{
  "input": "log_mel",
  "spec_augment": false,
  "encoder_kernel_size": 5,
  "encoder_stem": "single",
  "fusion": "prefix",
  "decoder_qk_norm": false,
  "steps": 20900,
  "epochs": 68.5
}
Rows from block 7 of the audio encoder, named by matrix and row number. Each number is 128 + 32 x the weight over its row's rms, rounded and kept within 0 to 255. All counts start at 0. Numbers have three digits each. After the name is the row's rms in percent of the matrix's.
# conv: pointwise conv (encoder.blocks.7.conv.weight, 384x384x1), inputs 96-191
conv.14 101:173173138115079047129135078132144160090141225120119161148066097132137092137117119102141156170091104121154162128110107144157129102102123140139130123136113145131137138127137091122139124134141095117158151140122121107169069117091120147116123106158157079130119151146135156117063138132111147104
conv.15 097:155177164132128169147122055078142139151085152141070153115092069143154108163092094074107137075150045068029144147068090144104110140144068026164152147102137104145130119097126091119100128141100118189174114131154168152140078136170146149125146122104093062148120093176082148118168115013083070145
conv.16 097:122118133115136119149050178101162148101124178149126123090178153081151082135127098184132156088094132115135139065063165138154137124140142146076154085160152178055081141000171153103128108159149143117087115171089107121179134154121155105107156128109156133146142178151109140101113144108137119081
conv.17 097:128145117122136142094142149092141136164116149153098132136108142107152023127091123078179152077115120023115142068037124092107113131123117084145140128086168120128128111120147146071118126220134149148026130110144101146119146137107165174122170108085110128131139159113097127107121158000101151169
conv.18 098:079124189126138143121130154176134152176104114141101077143130043156156140147074135145031133139116127172130097144119183063112178124122104116175169171116135125174067160143113180059118114000203077128162140122135129183102173140120094122131106168143131099166071040110068142098132120125127120127
conv.19 093:089087102151094161090133111161087186156161107054033090112172126139127136140075141144138116129168068163116105116185141125139144161121166147117160121148131131158146133132132148070130128145104138090114125147132130111144186120128122150136093100089122126194132076122135098125112055084142141150
conv.20 100:107114063105137093110142146115137149099135109148129130132100144166000133115129115122121125111134123129129157137136111128139107173092107105130107152136099111153112139151134142123135140144080167137134138121145121000106144130148141128129146126121202138147175161163152120159143160113126142121
conv.21 099:125122129164122141151176138080129081139121141135122161160112185084175058114173140118146149059136125058140114032056116191155142154183120096123181103135164158098148101154108112196133115165145138125102143163137097166122113154117134105151152079084075138121070130149120146145161133104091107173
conv.22 105:144130115133112052099148136090183137128100153185145124141105155113136052100088134124107080092140116021101176102088134079148062122130139001116066118089140069118135158137125152092106098127149102157081077161098118140146155133084131141107150094112148166123144132138150091121077174142088071149
conv.23 100:107049106135141103122116149132128113168121083128156119142133116136133066129150165141140054086139132035151104027154174131177070151122137056143110109150122142120127127117151172114164123118156126094069062169107072146100174146137097116133133086086121171118094122145123105134134109149089057134
conv.24 098:165151088122157117142045155116137070115149158148118145016183137122116056161168112192134111122089141091164128025096161115174132078152154139126151107141156191116148120003175164161105109170165174112084140131107106125163143154137143128085135117105102125057103149098108163121131133114135102084
conv.25 102:117133115170129123102149150127139000162131121111129109147134114154152146116113152142123143138116130117143141130144106112116143084163111132151129131155138123131194160154134103119101130128111166125134128104090117171140143133126134141162121175153135144072159124143176120198150134144141138154
conv.26 102:137165132117135171096135095145117127142157151099157130124173114124126170150097081093193099157157178120182049143144162102150134093098121202154154117158084165111137142160134131102093131143159126091114119131078089125137101121118109100092100177096124130121104123126130088107113116126135138193
conv.27 098:162118119126148118095152148121130141135131119138075099140056130121138127133076140121113220106058045133103153113119080041094213111105096143152184157046141158117119141137146129105100100154114132153111161088106119148103124152097133184178143130190094071140110098083145164087100112163122132098
conv.28 106:124120158139172127199135109080097130094117106137127218150051149157138101097126096097100132109150120124088133134102070170117110187147128078137126142127148106151127093136149112161122176107091093142150114135165096095062031188193108127159130095115135110189123100201136143128183113080123129105
conv.29 102:078135124153182170094138139129102101166145098126091037124091120149112092153110159102118163080148104116122111089065139011128156136084120118157155174113143169155133163151147144107097144132148129134106150143136125146097059102099149148149199153132102112122134084140123137137143136100064064135
conv.30 102:113101072105136146128146181114123079112171038160162103121177188107122068154126146110123100132147145111135060096129162139153148103114166141164164127080062133145138123163096156117132025105133147143057126204080157124136151135046135115097114105099145162097096175133113075082104111157114077150
conv.31 093:119120127030132097120164136177095140143175153118101129186067105172091140156101096139136140153120115134154156118176104123164108161042149143183070165126165150197093121166113150115135102154149114102102126151175027093072127128134121178112134123153137123134132107130118154102122137135134129167
conv.32 097:162156106116144113142028162119115123136144149142107130030128164147124064156138079154131141067083125094146165047097153124166144115102146126160123134133151187109137141020183149133102088161143137134090117128135073159119128149140143143097142153126112127117133145134135142126142126082118119086
conv.33 099:225140105128169129150133144112122126085140105149113176139107154151130081127255183149119127121130147098131111081139102185104166104151101124134086126129110130106161013116110106232143124094157152130124137145131093160119134137174144094149090125085090082158098152092172156147175112143102112147
conv.34 095:127170095157141132106135094147129189095157134147150150097141133111129149120152152133155076145211125135112123170142097141122121165114143146078140112156097128118075132180116139129171155122107138114135082151131156119131134109099087055090149100094160105195138116137124116130120148111109118168
conv.35 102:149137132135146104139010163107118132145131138162125108000163105151107107136128076162117085100098140124135137080114186126151141118139160114113136128141140160101117136089157145130139113145148148126123103127108086121141146155138158097084147154084114102103136146151118141157147138098131100125
conv.36 102:145134127122125091082142116074180155137097154178155132150099151129129059087076146095110094096154100044073176145098134067115059108127135000146071122108127049138142153138119125065099143138126109162130124163113151141132143108114122142102170065088150152133135143146138136130076177116074075133
conv.37 102:158157138116130188163122117122155137080112099152074125107109170125121130212188149135030098122158082150090104169134125148116165126135126086128137153121121131119128082160136124212145146058157109149185169131126225144126108106140132060126061099096063103127107106117074181130128096131125062115
conv.38 100:132140117177142118119137125101164107161117105172148046143145135126209127139095074077165153116144133098149147120117155055157111098184156155178085129109163157123124247156140050103047096140119112154101150103107132193160083072104123164135156167175105164128149139126110111145122148158097109152
conv.39 089:106146159130045145091114140163122174144098130090060083112076050150134158164074115143050139099107090143163126167121135026163113138100106088183112160140128138144099137144149158062104120064158110119155152130126166136115088087110125118138076149136117111131139104125105157115167119072111118127
conv.40 097:096183125135104174088144136122073158168126121065023029117111038135122151170075083076132146117135098074136091139122147036170123135113136105120141141135093163103177154133180131093064123138121148109167105147101116101170096074129168123115147156142107127118189108147113099153154107106076092156
conv.41 099:125084138133123130110138116148151169146110129160107096143159145111224137128050129135129118140148097152105145106165169055141100137134157115140124117092177097147131148149122161022137110149149060154092136150130151198134180171085139155107125117116084126181092124107074113056074132118137137154
conv.42 100:081038162114179046162148198134113091182108101153114137131052121146114086056169165163063149114078119141120139055104135128060156116141116061141170169101140135158165150144151163153136139085118167142072164089151069120092131154184171153160137117126139144096141163156121163134147160120142110103
conv.43 098:127049124170129076112136144125196071131150086162143102144202160145149142106173168158062136127104142166118134090171179121106179098195147137113157134122110103097140156090107141148132105045123120117084142118090115150145174163080086109141084124102109151121115092092151113158072131181171144107
conv.44 099:066117119139123110120152172125138000181096087131136075145092129144094077135129158146110147079113135086153104112076100097118138091133113093159129171154114166152173156133167142118098136125101155114144187112102104165120141133124159132176148142132154150029178147124166159167172138107121103152
conv.45 097:212151007129134113101143098124131118111173167163105170122115119164087117126124114127134140166125072120087187135144065144122122098115146131121096138114131137135152110106148087158109128175087177128138131109112132083128136122114144148123169139133135036137166143128194153178119166108148162140
conv.46 096:145114154122100072188104149150132135087097127140082183107098143166169099161143096201118118110093115134119159054138130156147067139091163120178101151094173132155112105089170177143184093139138103126116095113181059162086137211137151141119137113122100075114106125141102115102176148080172162079
conv.47 100:119081123162118135103129154109148128174091146130110158116157162157130107108084126134105134129117087156121125087138146139121160085130102076141222148107101099158157099133102178112139085147093169150112080134110138131120175175127146141130129036082171132171097149167068114143129124045162151133
conv.48 093:157152129137094140121089118154108142105160152083163123104181146119123131145145139072129087161123146110158108138098144137126141128118101163120128084162098126153142113000084136110114121116106130132134081151147145123160123118115126116101065135122140120160128141114140107156132082156106150023
conv.49 100:136137147118148255108112101124100104157124125117026090082175130114116147208105139126175085139124128159122093168144132123096143107113116173124164148148108148122148143139116126125121142148147139145111157127114179120141141112121143149098126164075072118121145089112091131124154095107130063140
conv.50 100:126134131067122101129133157132141161145150116149154044147134151153126144149075067062124139111094146114142139130134157054141153135083143139181093130103120124168101169165122071105068097077154102157104146143152127116112074055118150137097125187133155167157160148139098118079120151166106111122
conv.51 097:077095135047150102145159134119102105159126122108111129134118160188030132147100145107115115116077120140117129129151122145117116124106111135143124174109131112166152124148135144106148149121102182158135123115156099072096141087173214144119138148146165147038202187174117148115200145146164162128
conv.52 096:160150129144130135142000128139088163123157146123121137000148127113134131141145144107162121152152138094117147115110091145121131145132119140076139119171120130139169105084146128131142180150082143122138000148146158095141131114125125123104123143130149104171137142134152101168140112109123148077
conv.53 088:144107107145140143098034158105165143123155130170087104040103141111120143133099155119124147096094105125147153086125106098166126165126144094136104125136168117125120136023120127083144139147127093165134127142135133130091096110079125172140122132160111130132126122142129102125146137099127142024
conv.54 098:098158175110161155122085111155057097187141150110114132077144137231076139127104129103155132146135118155120113116156115162126129136068110130184152199149145145177180144132147141093165168136127164168141105124167096100043169098165129135089157144106154105091146131196107113160202145101167147152
conv.55 111:216149112150160144145130069066134114075129088142134190122107159132142118144175130094128126118163121067093139163133099159080147120153101127120103129061102078118123094141087096238087110102129133165165110123130130137127095171174115121136097154108079065160107105134158132101154064154087110145
conv.56 097:085132128058165166116103168120135077158083088141140143119169194170088104162156107160157129114070150138170103134111175126133131099090129147160140171151113156142127109147150155156116125151189149170131207111139166090127135152155151121104134130083132185062152134081094193097118124120126122152
conv.57 104:111085123141062128127145113109097150149076185117105151102129112137134123128149132114093135172078108160125106155130081173096148160136113105142142132137163140157172022136140111201117134136131190103141186081192174134125131067111164110115091055127147070147083143127114179145120118100145169112
conv.58 100:160158103144138171120072170088145106134120150151141184065141134057121053143169112179126133098118141085129118110050150138109148087163124117039197085130133148066146099120127183188118076142144160140127161121119161119191161173134147095091122108119131127118098145088129160130114122081124090100
conv.59 095:133094133154152146145129152082178083148099092158086142130089147136156118152106108120091147075085143127147154097084119114133125154154129069161147111103171127136117095066136127128106128167133128167127156067140108154097135153127133185181119135135091136076139082146102142140179132065134132103
conv.60 097:102140148115151132158118132110115093118126142135150135108116126113085161149147127161127072140158166146137132174146080167127125111128160144075100140147080088111188098176186142136144169101090151142164138137112160074133129121153150076113112160122166150100172160164142139159179145122173143137
conv.61 102:136213142113082164157138125096106130136107132136146145146096042098147111167117079140163098107149140073169090152103116092141039110141168119119116136064094165100130150133168139137075126125122076087169103122067130150157118183140131096099133134139104141104124103090107113085133128101080082129
conv.62 091:123133097147109138115141134131172143094142109164168098161152157140094154092114151139130113133098175176148115155148151135135149128144093140137103122148106076113069136017070108110129139108098135133111156103125125079146112135124134126177143129106159128140181128112154124175101131159139116088
conv.63 094:153086160160143119153091142068211152117123128156103116126120129014178120118133142134122181085107090095099174095084120146133137144180132105016144076148147145013104168116131141105151141126146101152126140132121123116180110166123116171183131104135112157164131134145126132144110154128129139124
conv.64 099:157138074121132132099098128089143089138139121146177161086143191133156000104143153111165149072103131018144147028055124102145088122113100118154129131118148124139137118113141104129122125214133161162048136151111122135112144140105131160090140089117139178103117146109133117098103126110065134154
conv.65 103:168144085129137147109159176094141022136117113140135140151107143127082111142143158161119125105098147104130137112138122158110121019148127118130117116115102103111173091123134144153126123132085164121124154114071110136172147143147182137152112146141144136029167145127149186162138123146140118135
conv.66 099:173127119130142183115102071090165122125124147200102082123150167116137122152105129108151125127151061145000166156142104108075130114118149130153116106098143060133145140131111093117107107172098147214099124126111181147115130137090128174119175122071087125122109099092124083134114140136135094153
conv.67 093:113143110142146212074157094124106148201124103098086070143150115080136142150084088058231162114141114095106124096130142090123116144150156153150126121132163157137134162104126095072076112188104138144077135102141123135156086102123150198116166169121091137147184098107106093133122127106091128172
conv.68 101:114114164152147090115161137150112084154107164118135157141074094138107142092138182142130148132126128130131144150119088166119100141149092075114124136173128135149184104139152119117193206141092143126148132141143127126089126119127166115145135111107158128102128169155142160183156146056163149137
conv.69 101:124131150116087098194132128116108160121092046095067156124087134152162088143192130134105130094133096101119085104122115175148052170135156039135062143109137145143137082159133120224122150090161119100167150137161101148122110135170118127151092081103115150144108103109117159102150099112103096146
conv.70 099:142136095089144142153141135098111074123112090147114139133115191140040080142178151154103122108105107112091122128126115157090151053117109107115118131115098109119154070138151126187153149147108180152148170120121151074155127101170209145101120130134118124034158169115110204094181124174142120123
conv.71 094:207168107128133141125151095150113096088157116117157167143167141103120141116153136127163129163137150119177074126108137097087149099118117171149157123106111099133127087028063141143096128133157125124130126137125134121171118143127131113124086111104100131127078140094150115077123071162085143112
conv.72 107:157108144131124136134116135143076116122114113085098145113132161147144110129176193181132144133099105116121071087107133168143141162119115134146154140167177145147145004122157116178176144136194180104138164147184116125143125126124150099131081064094097079130055133108105165115128115095122126118
conv.73 090:107125115109135141096099146138136171117127118167136122133139152155045144121136097132123132101159161127156153141113149129155134180099122121172132155162132118162058142127095126136141136160157125151127165105169130020087113151179040144152144125093180159163157102134149121149115124111118114149
conv.74 101:141178112113127194119045143120118126146136157126120096036172124113115105178091082133175124129125139111144121112126145089151116112090165129122149128106149151119147141082166150094075115173132164144141126093113160098190130128102143135055148146108118119105161108072108135103111143097125089133
conv.75 097:137084113169103052127126137165168144098127119115119089139112083106158106122170177178057082122154112116100146079149155115155063125136146079121050120148119118127116123166145159142174135124188121073102130160114084167127179145080115127156106063088124144142091128073127143150104169136120111129
conv.76 098:148129065153114101097140153077182153138131142175129106133135140153125014089116146079105072086138071025066165088086130143124113129108102022154130129123135072146153139116097116132146093169098182159054098169129131126126182108089132140089159076057181146144122167173144054169120177098094078172
conv.77 096:087112146201151140142081128100177176115121136171142106110134113000187168108122135144132140099184121140127132121124143144133137158221119137000143082152142146053131176148135113133163144106091096084144096143135145143157119175120034091140128119135142133189106108151124111154108119137132135143
conv.78 099:101086127122123056177108103071166104079114122168211162102139207105153076030173147104123086112113138096135139101078137199132104134165096113102117094120119117107133112147125072178162136104117131167089116179127148125126130142137142092062123071094151194155109195158123123097139134144136138128
conv.79 100:106133146158114139109159130098074140170118110078072155138114127158114044120112119081122150030138074055115078068018129142134156126135058064142220145122121139149135107109117144137096116175105145125143114121140122109116114149147157129146126049118137092153105127154133150136155073076069104153
conv.80 096:167159069152082149202120099085111126096149184124121130100106132113162045166218128084107099167106092048129128084103098164128137145157166119079132064107159149109154067094113058255127104167099146079135117133154138126180116072083159099091140109104115122130092152126119118170158165134103096125
conv.81 099:150113155149139108204122107153121116073116140112127163132079120148150096092254128111095126129135157126071108109109125255092136166138119079150096128141152119142116000132111121237159142142145139115141158100202100161114098130136111099133133044061123090147080118138117127174139158080112142110
conv.82 100:071147126138130100041127121110110148155142130150162055122104139212155141120047091055163153105176164110141125141115125045171135138094128129224111202150129150170152195186155077056045130130136113141136146112122134152071061094100077134111182153116171134148137115168143081158099159102093123165
conv.83 101:154171153105181173180053138138121083148134148148130132074147118136119129187147069134154118140111163157165120153132155145131135097109149149140148145098095146100129139142142147154130119129150100148150130114125154122151106154153149101060155196100098129072124118090093119067123113115143106134
conv.84 093:124084150135143143086057090155143183125143097150095060084130122143168155140062195099131160121163109144121159138143133054145136202126115107177133140141166117167044190100091124052125173142126069148108140157154121159105128128129048156157122122135128126198063026128077069101090118141099118094
conv.85 100:142204125154117165134141138113132120143076118163187144149106020123135142137098099095138075085147158055173112175090105065131081084164144123121135144090122110118136156138139140123064133117106111113153075148086114144145094159105128093125148152117111116134126118165155090115122132131070069142
conv.86 098:206158126114129159163187113100094147162144152108054175159081109125134102159196139084083114122137046076103125126113086149135149152112121091153171131102157118163141077122098116218127107140127137139152112181160110170132110110112141131135140105127057076148065082166100132117173131119082087182
conv.87 108:106113118133103139095134122128139101150124143114134130147158133146129112117162193127158114109102152104165068116118153163153108133147133128166133142199173175133131083121126129135136152170215160073127191118150125131113165091115102096126118054057114158089059124120118192131093118088083098173
conv.88 105:153168079143090138097130139105049131133152136040125139132153154107132000164096112100212154089143116020161083000080152121202106103122156146137152136131112228119169149090155139097095118171137138096050101163104079125169125143107147130111128113145141174124131151121158122129115058111097133159
conv.89 099:190104103144138143081107095146164165115127127182131121114156188116147117141101159148113081133175056134044171150162126068128123123134145080105093106103094051124120146154103132082147135117122080173108131167095181136142180140133104133095122078092125144159134145087121129100057130155131102154
conv.90 096:160083130121142077144106139155164107141117139171132150119123092159119115124155149174071156129091110157097213099161149103087178070148147105142152155085123111125107137094164162121150099131098082123096126083091093145115184180138148143155126139151121044138137115093155149124103150130178160072
conv.91 096:074102151149133143096137153118140161191110122147109030130106034133185161163072085070075111077122120116160122119116146000146148133144110101171151112152143148156126184166110123099018124094161124122115138149120103180118067086086148133126154166133122144168158109145081130118153168062064066141
conv.92 101:144163137134097117096138168108157096109137114146148073133155127126110146141069127106014097136115102120166095157146178065183188071131144151106156125125081123110144152141103124122083102032136113118158138156060125144151134076051137083122036150126127145110127136109123139083100118177117095106
conv.93 098:126121159127145200147121136138121104191096110103136159124135129082149063134123130162195152085121140118108092020112151147112120134139123153104185099126154134108149137093144185116144131184140130122019104097128100129153162197147135152126168116090099145130107121095083107108143096079140121174
conv.94 112:157152118115108064147119114140106114073125117076162160110113161112132109073211149169154148122109160121177112110099152145152117113106082152106111154135116165128090042143126126153192140142175126085114169132114085119106113154132150124129082058111148129124073159075148154108116129101136180117
conv.95 098:114049127101091099091182152119155141183097139117116078161130103144091130110134192094128093064115135061123108136107151149120099139148095076154114150174104105156151120145098159075158167154122176108129115157138097086117170095134186116131125107078166147139175171140090151145153163056081054158
conv.96 103:132149108122119119146131138098095171157154080079094055133112114129169142146098110051156128142107107094130109087131123086135147169131170173139073115107135141140136180143136071148069124122105135112129128109134085130151050058120151137107130184163135136155173120126131089106162123216102099132
conv.97 099:145149122132113139108111070111173126124101211171117128144088094121135117131115137141133124161116087106096180168078096106103074094132096099153104151143175085139151108093165092112123148171115162140160167066116171136146107081103151137145156102131135015113163145111150185170095198084135106114
conv.98 093:147128125119152105113000116109122151094158131157115126000120138133132112138108117120094115083112096131117166106132136104167125156088149130119120147156136162138103141040138113099098124131126099155111113160157125143126142101127150124087129153142128121130134156135120130147152139103142155021
conv.99 101:142125185125111177100078170111097114145134124106000156074134098116116132189103115158051110173128047165144070171158135101161141090138166122135183149139107155125166140135145158114109138051164120114171169144106188153157153144132146101110034128099051119136134109135098185095112019098168074105
conv.100 105:111112118115114116165142137112127149090106108148093148111100179123125095125177140171053139156148074165141105147136110150117143171114145111107151165096148126131106006201129142178162086132120130148143147122163174095143127172123124108110048056110119123148094097111116148112117108122146147133
conv.101 097:069115132125130130099163117148127150110134093148156115144088146100134170138115152132127113116177145146112133163138088105132143155137134135089132117136118111128120130226121134107147142079134103127149115157131158136114114112090103116105117120134144142157114134126128098119116148132120141171
conv.102 100:098103153157089107103111137163155156122082188132142152104120086092145140116105104158105138161130156194136155185150124138109129101160091111066120138178091080094139102142154149072170148109104120115155143105099169100131125169135145139152097072127158091150136158129125137165082157074193191080
conv.103 092:051110102158131087019132157159109191128155106107078100107065147188159156095079167066128148113163095123114138136121078056127141188116068126174127185145123128192123179163116118066099125136087150139100106142181155159077108114086099163140155132118200098201154143144169086187106127096088130139
conv.104 115:167206100133120120093134119066121123127124139153172149128139146090103089130071067100171149061130158047155110114017138071153137082111111146108182113113084169091121139155132137136047112177121129125131121173062114117181082144114133094069157127121133135116099144124146127101128113109030118177
conv.105 095:227160073109171130080126085092134180121143149178076179128067166134134080134073125109118150104145042093047192136076075059127142125113105089146151144082114119154104139121138125077090098143097127193079104131135132123132113153167163180114149149141126047174136142132141123100119157078108125138
conv.106 102:148151106135130101101158142116117142132139135087038143156006148107133112149091150134142223127094040157110164122129054086126164110138096152128160170044099173153149152136150132092132116142101119126125142112115134123136099157099142169141119118179127069121124142089154145105126098139130172136
conv.107 095:112125186147162211118066133129148158150121143148033093077137115113172132150081149125129107122150077150112131127141135022152108139123140121139151128193166143155102179109121133081101172136160105162140146147124168179134117102115116142141137135040059118155078080139079159117128115097109045108
conv.108 105:245162045114153156133134106116118123073178139151106162141136164126120091161114100161167122141147046118091157106156097111156106059111191150085121113072056140109137126134120135133103083162113119149072104174069135121155126174108117147116119134119099122121125137079144116108093100176141148153
conv.109 098:073140130024125149120168145081141132136108072146166115165159214130104114147132111158126083119106164148126089170161175166162120109107140129117097114126097137108057097124099133134108124128148125160134187152110145069140155134133157107098105109083144187112150158130107157112129116160145054146
conv.110 096:119097183149101124100126148138122130132125147122056173123067082198135130138116130138004144110132099163134125132135123127152146106142088056171148167174104125174147116138130171116111162000158105124182146157133121143089117164165126092167082102104127105145130123150099183141137133043149134114
conv.111 100:124074138169162106071125154098164125154099112151152067142135161136134093137107180127099068087159108089106138137141142099150106131141127016151124142175158104131139140138100135091135146093141113170120150157097175151097149121103090113144138071073122184132109100146127141154094122134077004133
conv.112 107:130154159145056113121133122125154146132034160136125110159064028125145127138117139131093107101135124088140140166083117122124023117141097054158073143149136100140111133128127131101104157116155090103170157101118153149138126125146139105120112114109114112102125121096142157141130149053096101138
conv.113 098:114100162146053084173139175132126149128154173125103128134106129133150123153103096136062054115147128155161083119150145132180117137109167117149147104139097136115151159147122169106112088051142101061109115189072040143145136159078131078112079138137145172138109150168108097126158174117148104138
conv.114 096:102124182147119197078077106115135143133118115124041095089152095100136148188072133151052134156153065175097087179145115088121162148127094120109169136151125116140164128162138119088124150077141121137182197128146233115161152099097136119127045144130076106132124122132093179124098066128155092100
conv.115 103:147116115155097108149103043151141140112134234160133189086165108137168128092174098110146088166103112134132139132136124181101150128117133151131156086137169142114154131089114091184124134153095168105102099095152115148162138119110124097120141120095140056139083142142127112165078170097146159151
conv.116 101:124119065114121097112173145138123159146162155094095124182045108114146102135069077091165176135147077130106141081160065119141139153124181131118148152043120154120140165149145153088117095166077139074044111123128033106162112162096140190118142127144147135149157131095136095127113128151130173172
conv.117 097:132137161182140127122131116166145109158103164146114158141141086129238134122118175139146139139138129135126142112147115107122111136184108141151158130145204139147140173128122138108138143114135080142126105128139140255148157137127087133158152114143025118148076069151108145133107141135131149102
conv.118 106:135100140126102119139131135167126117140071133102107181122100152128165092109163128172112157147080101160089120131130104133067139127136092103147159167114165109163128035138141149159181132146121158146146149070163146152087127184129171124141076043110121069147068149102114142125141120080154172105
conv.119 100:157135143195139138088175140108156064171104131125119129145140112111147144139097156107095151135121130130137154152151105105119145087209127112142169121107141125111185171158133140109116135129107122141128116151084117204165159134132159144173113145146078112093114134141136152139130140144160148121
conv.120 094:079119106129119069089162098127163179143122111139131031142141176138156109048068114097138134113097123121117162113090146039158127160158112124162069133135158121171146180155110044067072128115128136143120162153146166143150058070084171167117127132145134166195161145128098133115076125150091126138
conv.121 099:094121069172089070098171188129127057150128182116139125128060108110123111110137126131137144127113130096150156125129080144155118073170121095109121124143099134092199125122141141113156117151009152093160122125094108151131126126126162141146139142145144141073203158165174159197153143095156160141
conv.122 101:129121115068129146170144122088139191097169110117095111133093131152107161143143082076127153082129116099110138147131136138119150172116141155103075143096113096125093154145112100157108121122115146156125113125174117061174061143177171136134143159163169136164185152153138084133186142166111133127
conv.123 100:145157118141100147102132113108108114122123145105210126142175130128135179131087061118206089137140212121219015167109156094159087127120087177156144144140088134128127157136148135084079139126157134097128119159092079129154076124118126064107126148057149163140127134138146091124121128124126108158
conv.124 101:117151143162133127127128157174126113175119167145209137127149000137163131089127123108202097137155206148152115127084140142075111126162113142137133156162111133137125169125114162112139140131128148054094088087151101148153100134136118086117188132055161141134129127145139097170110148097124159147
conv.125 105:131121159068106121181149131128108157142092159060148164129155133126155108079182148149134118136085155110118045124128145204113095146109091120125139102155151131130141037129139140175189142132192146111128161129171089124127117144149173079101103088090135101115089157143081146097119131060131159155
conv.126 100:104086131117117107108140171149152111155108143119053124108114160167108107129075158159109165125087047171097146112135155067080177101099116121169201188053137135164159126132154187061150097154111164149137134072123139122111169174113157167141134106139137064118128142113127140118118144106179169099
conv.127 095:118136148094090080157124140162105072137102147118132145133100142230072150137142126138138123154111142145117136145166131130126076074067159131165098210149136112160188114171178170089167157136128164172147102122148101124049182127170145135109151135123170139063161187195143144145168159130173173140
conv.128 098:121162140103127120134096122151094092160106149127120171103117159255100125142093115153145131142109141151130133140153127135147081096041152135246125194134124153195180122137167154091115141147155159153137138114153132117000154152163114149091141132129165130067142171159132143127128139122180169144
conv.129 103:061116120146139139079145155135163108169120093148120005142128099149152166134063123077090136114094128152130110143117156002128146123147113150146112144143138139124136193146131088058060112096109153123144159077095122146111069062066155175174143168155144142111201146137161103193129158135122091104
conv.130 106:166157082142151160138155137099115114103146147176166160140127146104125061166133071111113042134189106067089146142118105097137092104127183080104131098091090073115142149139101128147100061116093096168131045166110167118133114165126124125059169095111143128141126110158114061131132138119102039134
conv.131 108:105128178159068133127105124135106130124119149076080115109086066146148125145182177128050133134112091140112073154134129175161155127150087074130144110180151151125152077134141125173144172098201140076190202132137161147132102077136147070152074084122098067128096130137091210150130133070116119111
conv.132 102:186198070153130134095138066095090140127160109100156158124139165108153135121125092098209163129138177088208097099091139106191114139139102188120151137125079175124127146153135100146079112153117144112100110187106089135168078164108081125107116125135125152162058144113154069095108043153058166162
conv.133 097:175124087132156125059144160087162138105131124179179119130132124092106138145091081108076119116127151138130159157152150075098176088166153132052154132082087083091107147197141144127090092108075098124111153116060164086175117152094151111110117153134157150114141143109142151115064130153144144141
conv.134 106:121139135106084127125114130170121138156085176114107129123145126156135131123166163176132064155087148173151093143144164180115120120116125104154138117172159153135153050118152150151155153127212188073141177135145139134149163105130165075121100052028117092128069148105104173124097145072148119161
conv.135 097:168076114146144158083143156142142122123164109111131103141194106144138196172103120158076124180121152195158133133216171097119204105116150181149163142132107100128141171156109159122126070069161121115080148105071148163152181131070105130137015160135133076146121117116142103139099125160181171076
conv.136 090:117111108147165112033143106113149124178108132175133074131134116201126118091051114074138111121110095143071201143131149024073128127128126077186078145121131059179127153107148076052052133174097151162121127072157128158089151085103168166143152157113133103104186146153151116153119178103127123114
conv.137 096:085055119128120155080118130102127159160124093126107068084149159129120155139072135178107127137155125193084160157165137097098150158149135149099148164095104089139159156187120178061147095097087138149098158134117165126143202121128174147102101115132165130167171169124109096118116131099166171115
conv.138 103:228207098164092055089140102087127123110139127133146136118128130117120140145088133080134159127114134100191143131114122057167121058138103155148121142079093171103143129151140080144054127137130111101181138152048118145193136106081161148125111137176104093107119141109168149094095113159092165114
conv.139 106:170121124118084047115129165174111126121134141086084143133104112186160122135163183173077097130136087150136110119173160107164148110114126123161143155164141150155093134145121182140147128045214084077119135170109094161133165141113076098136060113111122113127074103090134162107097111148117121151
conv.140 107:132149115117152189124103154096090108127135119162179119132125162097124079161087078101133106154151137075132095160128120078115137101089187096125154147064125140118159120150139104149080098135138080156146132128088175116132093154098108109062123109091113176099112123085090117064118120152101045116
conv.141 096:059130134147135070076175174117127108177110088150171042143100089169139151141090093057119130114131135110136106146093119031128125113099143094182060184110156135167173182181167110094004122077125144120144165083121119155072091093097130142136165146149163159107172154168159117161140161128096102124
conv.142 099:174142120141134093110126162119128143106129172169088153131015099128137061112081146128036128051147051082070147144086134092151159105125107034137154149146101115148125155102142167093113152074110094147141092170087134126141122161125123116153159101132115113136098102151133157130117153082063031113
conv.143 102:170074124115138116109120137139137106108169091138121117114173157183127121157144141203047069169143087168083137112214177122153157101126172129146121146129102103141112128139143162130144098062152124130127141143066146152115239160127107100116051108101116119119142117078134139109115109181179119136
conv.144 096:107137070111118116087112150157116105126138109147126104148103128192000140119100126143139142115135132126118139139126109110125131126098092113176111172125104108170152148125137115116110131141102188139150125092125137058088127132144089155161171167131199130112216128165194121219123153124146129140
conv.145 099:155183146167137098107095137094112136112119143151129131106069151125153023103084156145138199030137063095099143114000092054133144098135075091148180180111119170151161140124159114092097115148109132140152155140100159148156084130114146154141148080166124104127119127138171146129113122086070105107
conv.146 093:109153093141110074095174081063179130102126104162175070195149173080160081087116084110171159084136150107131156135127168085177105138163159141081107143109078163099108171164102063102103108148081119107129159161087150109170115124088120146148164089145130206142156155104132115158063143167129114195
conv.147 102:130108144178115105166159121171145090138073162130127167146114104146175099092179148200072122168108148156117137117139142181112098137176122070156120139152162121133159055109133123164187134136139118112124155120137128183108136148147139069153109043066094100156092139107120135168133146044162150118
conv.148 105:125173094134078126105133150101110122146159132106111107137140163133128000137117124089114149048092060045139083044065160109164161126102139098155193140109123189145139127123128144141115083150123126126141126178122095124152134135088131095118135098145128147119093126120110123105133105101071087140
conv.149 100:148139147125153131135000133109130140109144147155118129000136135154146083135145112133110096123119112103105128090135166122142138113125162122136152113136142173131134147055141138143109115125125151137120073153126115150155138117131137094064150132115145105128122136155137111137126140138115106078
conv.150 100:142078136110164133084143086129153153139112137168142086144156114150157138144031097124112103156119124168074178149168197047081134124117152130150097108126154003175130192127124121056093130119138103163042117120130146160131169130117148159135142139133112101150122125134100066100078165135163126123